config.yaml
model: "encoder-decoder audio transcriber"
dataset: "short read English sentences (LibriTTS-R)"
train_examples: 26041
gain_aug_db: 10
time_shift_ms: 50
n_mels: 64
hop_length: 160
input: "log_mel"
spec_augment: false
win_length: 512
tokenizer: "word"
vocab_size: 5132
encoder_arch: "wavenet"
encoder_norm: "batchnorm"
encoder_depths: [8]
encoder_kernel_size: 3
encoder_stem: "single"
encoder_widths: [128]
fusion: "cross_attention"
decoder_width: 256
decoder_layers: 6
decoder_norm: "layernorm"
decoder_norm_position: "res_post"
decoder_activation: "gelu"
decoder_mlp_ratio: 2
decoder_head_dim: 64
decoder_fused_qkv: true
decoder_bias: "all"
decoder_qk_norm: false
decoder_layer_scale_init: 0.1
decoder_parallel_block: false
decoder_inner_norm: false
decoder_positions: "learned"
decoder_cross_attention_every: 1
decoder_tie_embeddings: false
init: "lecun_normal"
residual_init: "scaled_by_depth"
optimizer: "muon"
muon_scale: "original"
learning_rate: 0.011
momentum: 0.95
nesterov: true
orthogonalizer: "polar_express"
adamw_lr_other_params: 0.0017
ema_decay: 0.995
max_steps: 9600
batch_size: 384
epochs: 141.6
lr_schedule: "cosine"
final_lr_fraction: 0
warmup_steps: 480
weight_decay: 0.08
adamw_weight_decay_other_params: 0.05
Rows from block 3 of the text decoder of a small encoder-decoder audio transcriber, named by matrix and row number. Rows with one number belong to one neuron. Each number is 128 + 24 x the weight over its row's rms, rounded and kept within 0 to 255. All counts start at 0. Numbers have three digits each. After the name is the row's rms in percent of the matrix's.
Before each neuron's rows are labels from the 100 texts, of 14848, where the neuron reaches its highest value: "fires on" is the input token at the peak. Only what is clearly more common there than usual is listed. The data: short read English sentences (LibriTTS-R).
# fc1: MLP up (decoder.blocks.3.mlp.fc1.weight, 512x256), inputs 128-255
# fc2: MLP down (decoder.blocks.3.mlp.fc2.weight, 256x512, transposed), outputs 128-255

fires on: "a"; "the"
fc1.46 093:130113137134165161136134120123105148118157126127145141141168148086175115165166123131152159139085143123146156112128121127100101133139134163139111058140114120146149127116147071138125159110142111123169131133156092073091102151113111113108080111105145110130126144111141099134119101132147131179107073097153155094121127136123110136098122128059121106065117100153107114140113131123129124121114
fc2.46 094:147122167177173127085132119163084100150110180102097143151107168167125121176108147122114172133114099151135089142141160105161126126134120144150139137141073122140124140102110082161128136145135111160150108127121133107152160120150116112122134143151129121166089131144133108139127120128122143094161109133151118151117134151126081116097086138127115144123159091085115129108166162099122135125072

fires on: "very"; "be"; "were"
fc1.277 107:130139160119147154135110121140142147134118131110169128148132164132143133134164113146073134109140124097171144130116119140132089123117126074137093141103155121146107086084101127094104145154184114099136142111114084144110067145112109159113153092141132124166157117080121162147116150110149130132106161148112107128111091197120168131092092164104093086108092101145108154125076123146139137129109
fc2.277 105:113096150152150100143193127169123102090124156128117148101122118111141096113132173152085135142148133123081101137145122159103109149104108114155140127152123168127135127111128158144126170151126082120131089136148100110170167114091114179166106145141109125125171126105103136129145142132146138128121182158124123134155143130120111117097132110115099163114131169130093126144127123092153178120107

fires on: "his"; "your"; "could"
fc1.419 090:107124127084144128178131115131127116142068119131137106101118137160122150142079128143159090162113163113177164147153134123141168163117129123085131125145102149109109121133114110101099168140149133120127122161126153100132121123144163151122085075065142115173150161097140135149096134084122146142152080102101120137144104067125118137115128115110148131132095104102114107148166148149117130115097
fc2.419 091:124131128137100121130112157124082086141103131142131089117196110181091115131106102076109164111096141162148120141101134149148086129087129180107161147095094112117174124146161114145124141120136128114127156162137114120120124112125143149125119148117114113157149117110127110105115141124105138117131132118133132160111134132096124131148126133159176121122135083099155094149104132087137068111146

fires on: "his"
fc1.362 103:085133142123124102154134116137167081156165113143194148177108132112114123135102117176116114104152116113152087141106137147095145116121131105156116138182114117132116113164115146144121150098116134099135113100130121122121122106141103148135112121140140074143130123158131143134104080099149165098110115147143115161081129146098081148136146141133108122129093118164102123108129099110123110136168
fc2.362 108:134109137114110145108100131106123111179162115108131164126131174122122111156133133132080128131112148131129142169144148132116142129091148101108138118089099142125094114130080198136144107106126163079150117133137146146151129097152119135103114138124170139165137121134125126166148099077128136129139134106105133153141122124134179131150136177115127143111107075129153084152178089152137113117094

fires on: "at"; "of"
fc1.320 093:129125166067133132152119144168123124107107104106156125161139108126103131141145143151091099165119159136142121160119134092106100153183174101133144155118149093129123081157140122133117145125120109135157120130154131118110133149129121174152149117065144153119163157142118141125143109137117140144127107102073117150152135066141115117157108099165129148160123133159101135114124095033096136124128
fc2.320 099:118113164100095118084150107174110099132110117144091106119111174159136109164121107125098106145134165102160107157159140098120102129132132100143114125128119117158139148157150151140127140095129086160103140155112118114118165127124133127146140107137181124132126132111095114131119119110145107092075106111160159126132137143123091186076134155143079144094158115125073138113138111116145108121107

fires on: "it"
fc1.316 100:140105091121117144112104135129150148160140115114074094127202145105106123100088150131095133153081147139121152130066150136158152117110099102075094112100134120127138126079110123159151131104125177147171138150096121147089109151140115140136097106103145091107146119069115116103135139105114114152083115132138071120152144132105133144168154153151158094125103117109159101112142142085120131129118
fc2.316 102:109097115108142163102172137083129073141105103104137106110130133120160134139106117108157149138099135151143141153191091128131133136104095112106114167132106131087118085153108142113160145128133140145133157161117136160110090102112164143126106159122114141106125130103174151148169139086116143139163137157110164140117107155125100118102088135119133114090130143124090101106091150149101120155122

fires on: "him"
fc1.455 114:169114119142118157147119147153108117165165085132123118162102137120120143129131109144113140162115098124129101127140119178120072116124140110079145152124085090076126194162144152131125121122100106163179108147130117093128127155134150102125115130108150093174122147145117145167168120094182113103094144118111148101159115086142089150156133132112120135133111155147144135134098095153126114174128
fc2.455 101:134137127095156121117120127113076120104133113109124159178129109093114147137128165112125162137132110139120115144148114104148167147166142117147166115097137122083158219178118137150148140130119121148131134138106134098122142139143089148129171105160144148156121120133135150136165111102118114120129122159108139132144144076146104150155057112145140109111124139158133136126151108142121105112128

fires on: "i"; "do"; "yes"
fc1.163 111:122127101129143148153142109123191181125136110115103107148138115147130169119155149101191138113100157151146124177107124140144141114100110145138126117138093147103145118114178086071156128122148143087135125129145132115103114150106153157127104122119150154159143124078117109115102127115150143178074104151111142173073149100133165138162100104104137125126147137150123119114100167151166115113141
fc2.163 097:154135136121118133119123177113161151147134129114071124138096174113143140127093149097188150140173154106124139155141115148137177105091139137099125129163152087162109112107105112132134134135134139149136073118108170112165125135102134139141097125132108124148130102103142164109128129131137157124110126148144158150149158110162094125099130141110114130128115118118085154109108134141144073180092

fires on: "it"
fc1.368 097:102140094113168131095115146166130130119150104089127161105140146117166137107143107152125104167168161101174125109135149064145103102113088085141145138152092127152170117107119125117109119133129120157133074140155132126150102138127132111140138123127120107161119135142131131120120115089134096099109093102146141100115100113088154176147183139125129146116103145131107094110090120147150141150155
fc2.368 093:127139102099119118107142140149110138177138143107163165098145127139095117137143147133144124138144136121090107123137176117136144124132174133133139153139156139166108117092141129134110133055104122143163152114127114119111117127154068076104081155107120134140132140128143126141166136082098101129132156097152089108121105164092136148136166138134101119100136135100144161162163111133123160136144

fires on: "at"; "one"; "the"
fc1.180 095:158132136126130152106133130140154168073107147175114121119125143121088109183135134127161147175118125118090125129138148116104121129094116098159146130085101117105166108066123131118148125159079122146132132157121114137154104133140093139073142164104114123109123126126161128098108136143126118161104103148132131109102093113132120140141141200117143118201149136148120119058113104132169116130140
fc2.180 100:129147130094110153124138141095140127107130091136137138140111098168147134120127141139141137141156098149138098135151153152110142098110121160119118140118138126162118135177161108091142085088120117082131152141104054155127133133107098123142092099152153104174141129132099140102111100155129169162127193133104043110134133170165121095178123147120134109112105107145119118185103104129148091128104

fires on: "it"
fc1.432 092:135092149096131121140145156131104129154111136151152158083156170122182146112170113130146080129160150124137111134149145124131109128134138111135144133164135158200148119118130094145126118116119131119125083131088117091128120202141134140141140109132153140136117133105077181148107135106119111103131124106141111175135141120135114115119131114135138115092127180160112130163144124144111138110138
fc2.432 087:115133130131099090127117141098121114148177163091153121138121097130107130117122108129175099149153148113128116125123159127150132100125116153132164167094120129109133104129134133150109129115146125149127078139128172093080120134125133097094143148124100147155157135119109067141125146187090119109105103132130112093130105167103095138110123151129138124107143135140127129135134172152132133151081

fires on: "his"; "of"; "her"
fc1.99 096:205104115162127121131105115100137137120154145142076151097136124123119163151174170124110135181107112091152123097147107173120124129113167136140081135169102098101091145111082113149142119105123102132158124165131148162148145128124110163107125108126160114114121115092105126087124143096131153142075082160140129180126133127132100142136113133107123122088106130116137159118134158127154124115159
fc2.99 103:153122120147119144162107141096131090133132145124127135153161144149112085143140127106157132133156122115183151121127149116087148132138121128104105136150093090091160136152114137134154130109138134178114118162138136133135122130132136165134108161114110130110124150104072127106158175090142138104083113140107128173140114144141103083115118128120135123103095132136176193109113104092104123154137

fires on: "and"; "went"; "going"
fc1.337 087:147149071143168162083138097179145107116104133148087127103131122117130072183150115104156136136102126115082136125110106114141081110120104132089148134102126126126136131151138154150096143077096132127114147134105143158157159171119158118137091110105101154109108153139098114112147112123113126117100157156131108171084118135115088095133150130159135124162084143158110144112081109110141137135136
fc2.337 087:136116123162160137111112126107180124122121090109153144107152115177151068118096129108148110116126110125152107123163142129156126152102083127163142169128106134152136150141123152119135153145161106097107102157065133122157153121145129147131119172152146095145125142123138078112128142157123122093141121087169133139125122102134133128063113107130088068112128114126110126111107119166112136135151

fires on: "at"; "in"; "is"
fc1.350 092:080127123166137123166109160093148153130148095155075139134155111116125102114119101103141148159116140143085123115158132113135131116159113117145128113123125115141129137101094096093133151139111118126154134113138158123165141136104145144126133102113145140132149113117158101132128120135106098140135119053139094106153123138125169133112116139146160129146087189149117156096160117119167101133104
fc2.350 100:136102140138124100101058134106149135104116137132076163128151150123142118149147148125125133124131131160165051143187128139136165100100107134092129179107184188155082155079094137140114152125121088118121151129129153139101124091083084132171134123128142097154176131120120146104139112103146109118128164122120125106140121109137132131126149147096091147155166104138088118114133139141117143154145

fires on: "him"; "and"
fc1.88 102:135128096119108122136105115170127132162130160114162116122159089125107125147153148144141122130161130153108095129097116193144109130140125121127120154125169143158090135167130129090119101115143134118084114165148133140135102131146136087141142136136136117168095111134110104132157094128118083128126141069137134151131122138099110110110143133162112131136094112137117116117118104118099124178115
fc2.88 101:105149108132127138092155118120107152111163104088112116133133144102150150149101136157124116135152140156119102125104144138128151123145126110124086126099120155081113165168118134135132135176107174125147154119132134114097155111139129126154126106109114168152121107116126161099130140093093145125141147123118116136138117163120158123123149076154136105122126117108115108133093116110127110116107

fires on: "<end>"; "of"
fc1.444 097:140152083101154078102168114156124069111130147135111120171135118117130135117164189124124140131107159115112125135119122183131157154144098102139103165121142147140132151139087137126131102130125137122111162099123098123088067123103176160144142141117136125125077130104110105135157115128143117099119101152137126129123134095149161184132114163140156100118097147169121108111131147143145152124135
fc2.444 101:117143165110135127161113121125127071135123084156102204105168142117122138125121138146067108137112103169130126101089115121107103143135123140113078173126099148155114127136111104117118074150100136128097092081108108125123112136109146157126160158159154098122147147114114099089122136163111130118141141140122105143187150096134143119132108146116112126191146130129107145113157102108115137114096

fires on: "how"
fc1.399 098:153157114137122148170140106115116157099149116120138081111122109099139133129092129139121156123082119133148142128148151162180107138178083132140149111172096124119161151132111127156136130091141098097153111070112145147153107122127126170113113162173172109099094116139129130117160131104128085166131065089099131163124136082113066143168120149122102090137132092132140131112112151114121176137128
fc2.399 096:141145063124127108092092093143188153144137128171154100180171105157104140135141132144133134138121153079126148062117122109139119092172091156165138096114118124171118135158111122142118096089144087098117140119168115129132136142101085148144131167159091103118107087128074123137118129135137136152138131132161135127157131105143194146107128159127147074135135142115106082136122109085102132157139

fires on: "are"
fc1.198 095:145137089141128116140126117146169111135106141166071143126083125126164105083097099155138159131138148133170119152102124144127131103171132153125123123150165094153096143121132102103119143103127170108180148106122152138153139120138136119107115088114120153149116151101101115196158125144134138143144158103146158085132124117112102154108136100114120169138149119127169109159125151140132114082112
fc2.198 099:137146130165134097124112102110121074119105125101120142107146098161167105123127175121180128147159178127136128111098152116086153110122153165132078132110108116133159108123093097133150107126117195126144166154131142151127117153105157140147154156146141112098104125147107130133110131136165077141116166126098132095100133134160118165129082107105139145103122079148157107092097145108118116089173

fires on: "<end>"
fc1.300 100:175161177142142105134104129140140091124084129126142150126099149142184119166133113080063088148136148114149116164154139106142140123098148120101092085143169137168107127114107136106097121116157129127087091139127138094142118123106127142155149155113074123094163106169194101152146142134105084120135141161124151142138121116154116122141128073140132167135107126129107073164117135147154157141171
fc2.300 098:182121139109177111122139096119098113146107115114134152085093117070128078140115148141175137104149120159113077101085176163146065134119120113094117122155111165135130161134123140093140177121136117105155112129098147089100161118114145155112143120123127112109162083127123131146126129127156109154117129124109135128131136157149095137148160130115134115140118124128124151134129131150110128129137

fires on: "at"
fc1.17 092:155108110124158156117103115113149115106104100136120144159204129133113138164143146112153149168102156159115102131136112099125152124135119098117095148135127124182132103095118130109155091089160094114134161107114113093124133147104125138119147131109141100098104109130095139129127121137118139127122108115100165087142101115122138158084111113143133096154152124140103106174135166111129133127113
fc2.17 095:078186126145092152105126124119120125127148089094123105149111163129156127144124150109152139127123113165144144115146124167102102112127133113104092125104124159125112097100147079122154117119123108109135152093125106079116147158152132123149067136118132131092198082128110131101124132162100167166134148139096102142098126137124163103136112096127126112134136125165118133174142119159138155119116

fires on: "a"; "of"
fc1.171 098:105125140088114178162081152125140173105107169115145156098110117143131125157147065152104154157143097057153131072100123096119153102106122155104130146112136091109096118104132107146171105126128116113156143108134103086115156145123124130162172103134127108130140129150126093118112135133141119104147123120156125118142126145079171115091118138097108110147137132088131110110148136170143127157098
fc2.171 102:153163153106141128175116104128140128139124123142096141161105087156132117097172128145121153123149146170127108183133140135089124131114152141120109123119129102129128163117113073091161102156177131146146102136117153157128149132134143118115145144132112114082166139100146137100137103139103154109115122150119143109110112075138128143074139157116161123136155118143137118124110137123099134109124

fires on: "a"; "seem"; "seemed"; "very"
fc1.12 094:098127166161104119135147147117151132156117137141111150161112077129114127124090136180141121152100113156126101104130145081161135155147124118157137143115141103153164167118103148083149095108127091130109151130136100115136100119168166118089119106102152161107090083118160132133127159117104122135131166122138122138067090114164095117122179139157096120110109124113149100104124153099098116137124
fc2.12 094:122156140150117140106167164140152153140145108128198093121137137105099157102156114128116136117117146139149095132121140117105173122129132140116117135075144126113175121136138118136104131076184168161149121134094124157123116141130123168130127146099150131123112125104134135131102098161156134154133129075088127166117129175150109101085120109167125110130130136109101164111114113076105105137103

fires on: "him"; "come"
fc1.433 097:141109118146143130113121140134156150132098125149094152124100144147144122149131124131109121177152127139117155113113100135123141131091168109104101112177161130113127092109144099165148142140147133139101127118127115101108119144134110162109089134100115131128140105131155137133124148181164119151132205126132131085121081131101042105133144088185095156152154135180085131120153151110173188149102
fc2.433 099:119131089151120120101101126119149144127131138112136169146121145105172083111139129140112120124165106152128140105151077142125135129131155147145140100124131114147093112119139142092176109134136111130114097118156128107137139171160144139112129105165137120116133136086094121126096090153154133119115148145153104129089175118136104108129108185155124139167156166152163125108092146135115134168105

fires on: "and"; "for"
fc1.29 101:092123083183125139136184151112170091170105083129134127146114113127109160134161138142124131091139145146129124105129138150101125135153131116100111144168131134108157088125146159090086127129112105143091101112147128142072124151112181128065148126117133078122095127117144160135110155126120086159143131129129125109118124104101082147118146141123118098136111115128150168162150163099090127121122
fc2.29 100:149131122130123134142110146144160092161141087144138107131108153101166135149138106112113102146108141138085124139148125097094106116125171127118094154139154194153184088104100160117075137128126149104095132126147090132123153130130166146147114172195129136189114097143157128104131151123112110142134107119110100122100166125159129131145129129128162142098147118151124108147125151135113118151129

fires on: "it"
fc1.189 099:169129087135104109129165163161125143146117134155115117112126148066104161127135103101080137169126152128113097099147154133160166157167147126148175136134119127110128137095126132130131161146107132104147147145130122129121176134122132142149095092123114095134139156100165110195086105133097130135161147123174126107106117135123164178138143107112115183078122161145107129155143088121129121135148
fc2.189 100:175142153131117078112147102145099132106088174152139120114131149117113134075156111125137134141088122127107160140101123106146095125128103104148103150163157137122139103118105154148093116118108115120079117105126052175108138123148136110126122137116132144126141193085142164098116115142127072135126120150057118141118126115091111125145134106120104145155179134161136137145138152142146096127109

fires on: "his"; "her"
fc1.137 098:121127142088137117105136079142096118131142136134097138124150118105152122128160104122108138123129106115101116142168082146114160116123134103071109173119136121135111169106127116129132109112081162098124100147124165107157094175101157114176130131125113095089081123147097158135185133122122133136182103082115094139144098137081041139131147132106087157135100105135151121115157141147087148155154
fc2.137 105:134154126167088103139126168107126082140130136108098127149095107163109103107136143153113142139154102113098151138130107149135139112149140143097129138132105135161076156136115142112096111099103150129079111124133126104093117121124128166172106114105125114109123140116085120126125132091108094149127092099144137153090156074153123133086112116131175135152181159111146112176100103155156105137116

fires on: "are"; "up"
fc1.394 095:121145117129144111148105177168121096171080142105125140077151098111107132109109104127107146104152151121141120131137084142112129145177101101142196119158120079148126106090125166119157147129118127112132161125103117131166107125106130127093128108124100164118114106172116102116120145108077192112096149127099133161089132120134168120137112137108148172120127148177107105166134115106145130122127
fc2.394 100:125117155151098118149121112132130120103119121122175093155135122151143148125085089166120160150083132092137131151142143092121132121153088168111144124181170144074097143150144154134147128148148099146128133146095118128118118153135133114091147127155094119105111110141091156102130138131144107134119148125134126124103126143177166103131147119163175119129140113115128150112144098161134155121091

fires on: "very"
fc1.446 112:126134150183099125145137108146121156114125142155142123180133123144133160116089145078116150153116141121146128118121141145188086158141155113105091114103153106144106147072136103118129156131112110131143152152171131171103113126101140091111162134110154126105155099122087152132126150114144130128133157095075133095098145094118112109138135158092123141076111121142123130113161131130138093128116
fc2.446 109:120115124108084128083155129147166145127131164126115124120128146154121174130128092105139123169098123117158201130112147094143110107132153084137152113074117142139125147114121118106134152134118129073127166120135168125115117134142193120103134124123160134158100156162145098109158134148125116111142131134099127119161165120112114070142165086134133098127123137133096165121132116156121142092134

fires on: "him"
fc1.0 103:137125145110115163116123085135077158155110106114112132186099153119132142126110079159091122129118108147133121150090120135127162161170098081134135176132136110106107140120139125131103130112145170146174057130121132095159130130118154146100190076149121120141148142130136146153167060134144131138088121120133107117116136123133126118115139136116106156108133107161169142133113128117138124106150
fc2.0 110:144200134142172115104167109131147131122124137131128120144122154164111088120191150160118124125104099144171130141153097131138124086179182144156113130109087131119118110146160118105092130117140129135140139179141142116112120117132098161131155121114107183085149126129140109202139132143135104098130141123095159123080155124105107097134105094152118130133123167124117119112152121148100123116117

fires on: "at"; "the"; "a"
fc1.308 099:119120210110138114147108130152153113106137140137132140118124145142131131121121139117119162149131098146151108123165114101176139163162113130122130146105149157144134186117149157117105123153158111150152132116128129149137120174129111089124097119108118173141129105112073101150108112123113135147118103138156165112128119145126144137147131128091141110146101106167108080140111064110129109129111
fc2.308 102:115162156093144177163169163074171106162110143105168123149144136119128176137162138093088129125133103140104136136107119153119140108116101152082110132116124138114142137108145125150117104142123153128155135110134146152088144108108120133129121129063131146109134072180128135113134124091131150147159134159135067128143134148115146126111124130136135128138149090122082149141131132105137102128184

fires on: "<end>"
fc1.499 106:123159144130151130168121146158104102107115108132132143131114107141152182167179119152138166110114115155076113099102108128150123130145080120117120150105135128138087112098145112116092066159149152161088168140108175164134092148132116074138105178138127162110102102131074100148150117114165125130129107184095146128077116156112064125150142112155133113119122145149151117142111139128136163103138
fc2.499 102:112099114124172150101160130134086104137087151134112110138130139109131136108185112115154124150140143134094118117193121101153111085136102098154127155095151118122133140138148105099112133152152119122111120153122127086115172120147145083110139131115134167115093157103155113111135076172118173132129124167103128150137092126167139126165126131127173111137102118106129094124092139091131119161124

fires on: "<end>"; "how"
fc1.36 099:134138156134129113145130155159136118129096122133070143169090144058093143123136102150152117123138129105123089166098168180129091132111093116111148130133136135134115112121126189151129118141132132122176121122133106120149099136127122101118175123154123107110098141137153179108114136169117152136149113115139089139121136165082115126079135120067123114141156136174125132127121175179140158123101
fc2.36 101:123175135102177121092142135109156133147108101103102126138138136094129101096129139146158151111131119156146151150136137133110101146096086131107156103127125129121155137142132111146088145109122134115126104160153143107142128146149173159077149149156117120157145164114126169145126135119124137130139130092128141107135153134093109102123107103066140149092137090117136099109106184102107098133112

fires on: "his"; "my"
fc1.237 100:120110105117142141135111157108126110086132160121125101095137132137083190149132105131150124112103072152089101131155145137190127105099156154152172120103100116128147105151169114127098101171140123126162146130163108166162129149113136146158166076131186096146139144150109146112132169104148111121129089110101087113139104130151158085138165133124145101163102149119128113133161089099136124123133
fc2.237 099:143136156184092133112133145138130110095122136152150159146122187079127145159106092119126132138120102115190134154137156131127177163096130106144142125085136113147140108100110139116117107113125142095102111095123150144116118152109178178127118112097128168091140068157126128125114161128126088137131124093119160102133172183109149111095132127146102126130131128115112111122163111148152102137131

fires on: "it"
fc1.269 093:150145123148125138148158137159114122131106093147096140146146131135149125113130103136139135109141176107126125106144182121146169177142112104129154088111154094125178085108104180166132121152124119163127128105106107144136184107114154151128151102108142100128092117155137122139120170080105134135123157133138136146133128117191123130120136133089135130148143097138091143152132101151135125139116
fc2.269 097:074085147166145093133143122148114096120108111160178108139142175150130102128124136095145158145113131092095095126194107148176108129149119136108141074136106093082134100132120169204133144132134118123099103138158128117090126147124092112130123089161123147145112137121137097116147123110105110142135163125125147139138112110134125152136141109171148104175129091137138135137175175154147113104119

fires on: "a"; "your"; "my"
fc1.82 106:129153147135140182144143087103142158136134108123134209168125089145141114141122111132141132133143120152095109135106135157107127128129087106116097109137138120159146119140114131101151132149110152136076178109094132127140103098164113104166117093173149122129136094138122162135129132174148137147114101119117170143142151105089139127111175165163144104107102123113137112120120115116136134118075
fc2.82 108:132103131150111085126097090117112170125147116110154144136167150151128121125149098127124112110100098159122131150113147161132115151150111144111104163133138117137111158129144159124093097139155182089139106136170094148091129117149149098147125138114107141165046169133103093153116141086170131092116127186079140162087079117140138113147122171115150117129171102100141145143157128106132136124128

fires on: "and"
fc1.52 111:110157082126119129138161089061134130120151165135126163147118137086113146182134127123134119161133143133144176157126135161083117156144133157125090146124141102127143117098140101128159119170117076152148160146136147132105111120123122142128144149161098145151092171120093131139117151108132101115136108170089167060089169116114135125091124104124111119142071133133163093068109136133170135131110
fc2.52 098:111117106153163155147140095132114113123123121085079114171118107134119120103144117127093117107121165166119104130083141080175129118112149146156108173128165089060150136148135143188087126098121143110125161162132131168121153141113123130169116105095133122065153109159067138131128102112124110153187157094125134096161139184120135138119111136086133150124093114108134099115090103139108141096132

fires on: "very"; "quite"
fc1.400 099:091140142148133133113119155139140129191090149155164103114132188124128115100127081135133116153103180120171140130154118136140141116144119088121110163140156167128104101093138126089127121134151086094164136150112127119103115119163172150124171117061146137145115130110100102131078128139077124094111113129139126163119080118180098140120098106171116155115119109057118112108151097106135182107138
fc2.400 104:113127150130134106085174154136106133131146121110152119121108101107128105153165086131094129121103150117143143126103133132125144139148155140136138153136110196123135122107087200143141122142148093127116141135114102102107114170100147140174152118127117156095105138121089144094098135149133133154156130113132161124115130153144084097103123059143127132157071157078185162118145188081138142126120

fires on: "a"; "when"
fc1.62 107:111167152126091186098174155081129129144094102134128143152117130139167150116097096130105102148122120107114102140093107168148120124131151141099113114140093096091108085096113127090113075133123145053129108115136091164124115146122123155103105118114153140159101135129088120127169144136130105149103117119146098165156139126139085156105101147112117124130118124158114150098148212107101086116102
fc2.62 107:151138146131121157096160142128152136146090129106137073135110097183176114162107135134111132124119127129132112091146094122199135108083103101145121114141144112121117126117142142126131090114118135106113107122119073149138107120104116133092143145126150098114092126099153105127127088124144177136102129126130145135152108137159127114148097163126128128110124104110150181200116139101120116160114

fires on: "at"; "to"
fc1.51 109:113140126140135159118102123174110172083129126113107172142098125111122135131154134144129118133159117167159119128135137144124121182136130118119093130138142105132106113129149119151155086101126139167138130068163127145140107135144137121096167152136142101104162117091128118103103106101142083099121189079127141107143122145123135096150122119170161112132108117095089123126139086091141155146162
fc2.51 105:176117147086115110130120151164122127113117150124142155150089110108135130172153137125095135125142138095132128110110160112111150140168163113153131162112130137123121085133104124107109135150112142137131108100115128106112149135079116131111100135163135077130112136143138120080168055104148081132145162137116126132129123143137135108099100124120108138119124133102137153154114125110175121096148

fires on: "and"
fc1.303 100:121100141140116121158112106090128145153128128166128105136133164155162151119144070107117108182152109121176139145112139140132109148120166113138122131153176112174102102115160176125156122122124180121130124115137160166145129122119087178135147090142097116118166131124081111170121143107121110139123140141136155122131187162157116107098099087111109146136112125120129127148090153129137136128163
fc2.303 102:146179159125129182121129140076099098146134096148142159099107124093123099125142122134124129108122133158127125111163104128122113122137089080118095134125133125138142126117118129104134136125127127165146127115118143137116114122132120096158159146126134093141084081134151103151121151156064130086126110150158100123150109172153133115121115112120117124121148132111153108135121118122129113109147

fires on: "it"; "in"; "they"; "and"
fc1.288 099:163159153155104053134169099120115114129071161179128152147159088149129112131134137167110133127145108144112154110156156129135094094136149146097104119118133090168141141144090118101114118129120140112169146126146137135117131090116117125153110102091122178140110114146120067164153174116123096124142164122148144107147088152094137119160145144153126113128092141149104108132113120141105145136151
fc2.288 098:155101141126110129144135140129111147113122119126127156128152086140155136098113125119170113122125121149135099145133103117146132129074139131113132091107114105134137065130118152151118102162105147144155161106104116135089126147145073154139119115130172087134120103155140115140101173108090154109113137115179140158164110182120182109166140133123148111121114140129120114139079143132137101142174

fires on: "mr"; "mrs"; "miss"; "very"
fc1.480 099:120125150142110131089131130126179110093194099143153160081110147161110127123096167147135104117123139147135148128138087147145165137134108141116148129117118116156140096123101098163088090128157076130185088156109083134152119115090090157110150134134125108132123115125131156118173182105116113126126138098116142130143133116095097147140113134152142136167093113125126101099111171089132147102097
fc2.480 109:112114150120111124124098144137083174164124138136138121106092108161104159119117146164147158100096135152153114108152120136134167141139122116161147186171155137141109115098108093097148091109123089105139100105157087126171142133113132095115160121173114175116120121117166134136139139136119120109156127141162190127128134138118149149132133161121129151154131110102144123166108140135112123132148

fires on: "<end>"
fc1.384 095:132094097123131105148094086118137111098125117156122110133129115119111170125146114140110097136127143125130171114122107112097096143149124108128149167163149131121124115119138162127114173092087135140154111112121124153108111157158137142152113163101150127114167166103082104085091098104145135159128097123133096144099151150104148111167147145120140115150159146106133119122190136138132128171087
fc2.384 093:138135132098117122125112125103100094169125128143109113127094120129151121101103148085139113162110173177086112115093140143107078123119094110121167121105084142123123117065129143154161125131122152133100108159099114150109137096140168140155118099125138120108121075150147133156104096127171154104114113188154128153131151145141151138152114178107152165125156085099130104131191124152168124158109

fires on: "how"
fc1.5 106:124131144130139142155136099137126135141120109137147165142109134110123141162149109138122125156130118128149174096133190171099100125124099142115107131110087110147175095053098118115087141111115110124142096150118134146129120141133121109076167114113109066114126065142111140166110160109142084088121095141129093148149139117107108136074109133115143121139101120143150097096141144164123127125167
fc2.5 104:064124142147164147147146106107133129133136090155098113060128096126134148131124143116131135087101136178151152149121106128090135095124191125090132155136067065100118125140123118155113136086151099111115123139135131165114091135098157134128117148112154147162092101128149144150121150134121107132117113142161093129131126103145101096114102179112130146124140117110129057116127152117139106135155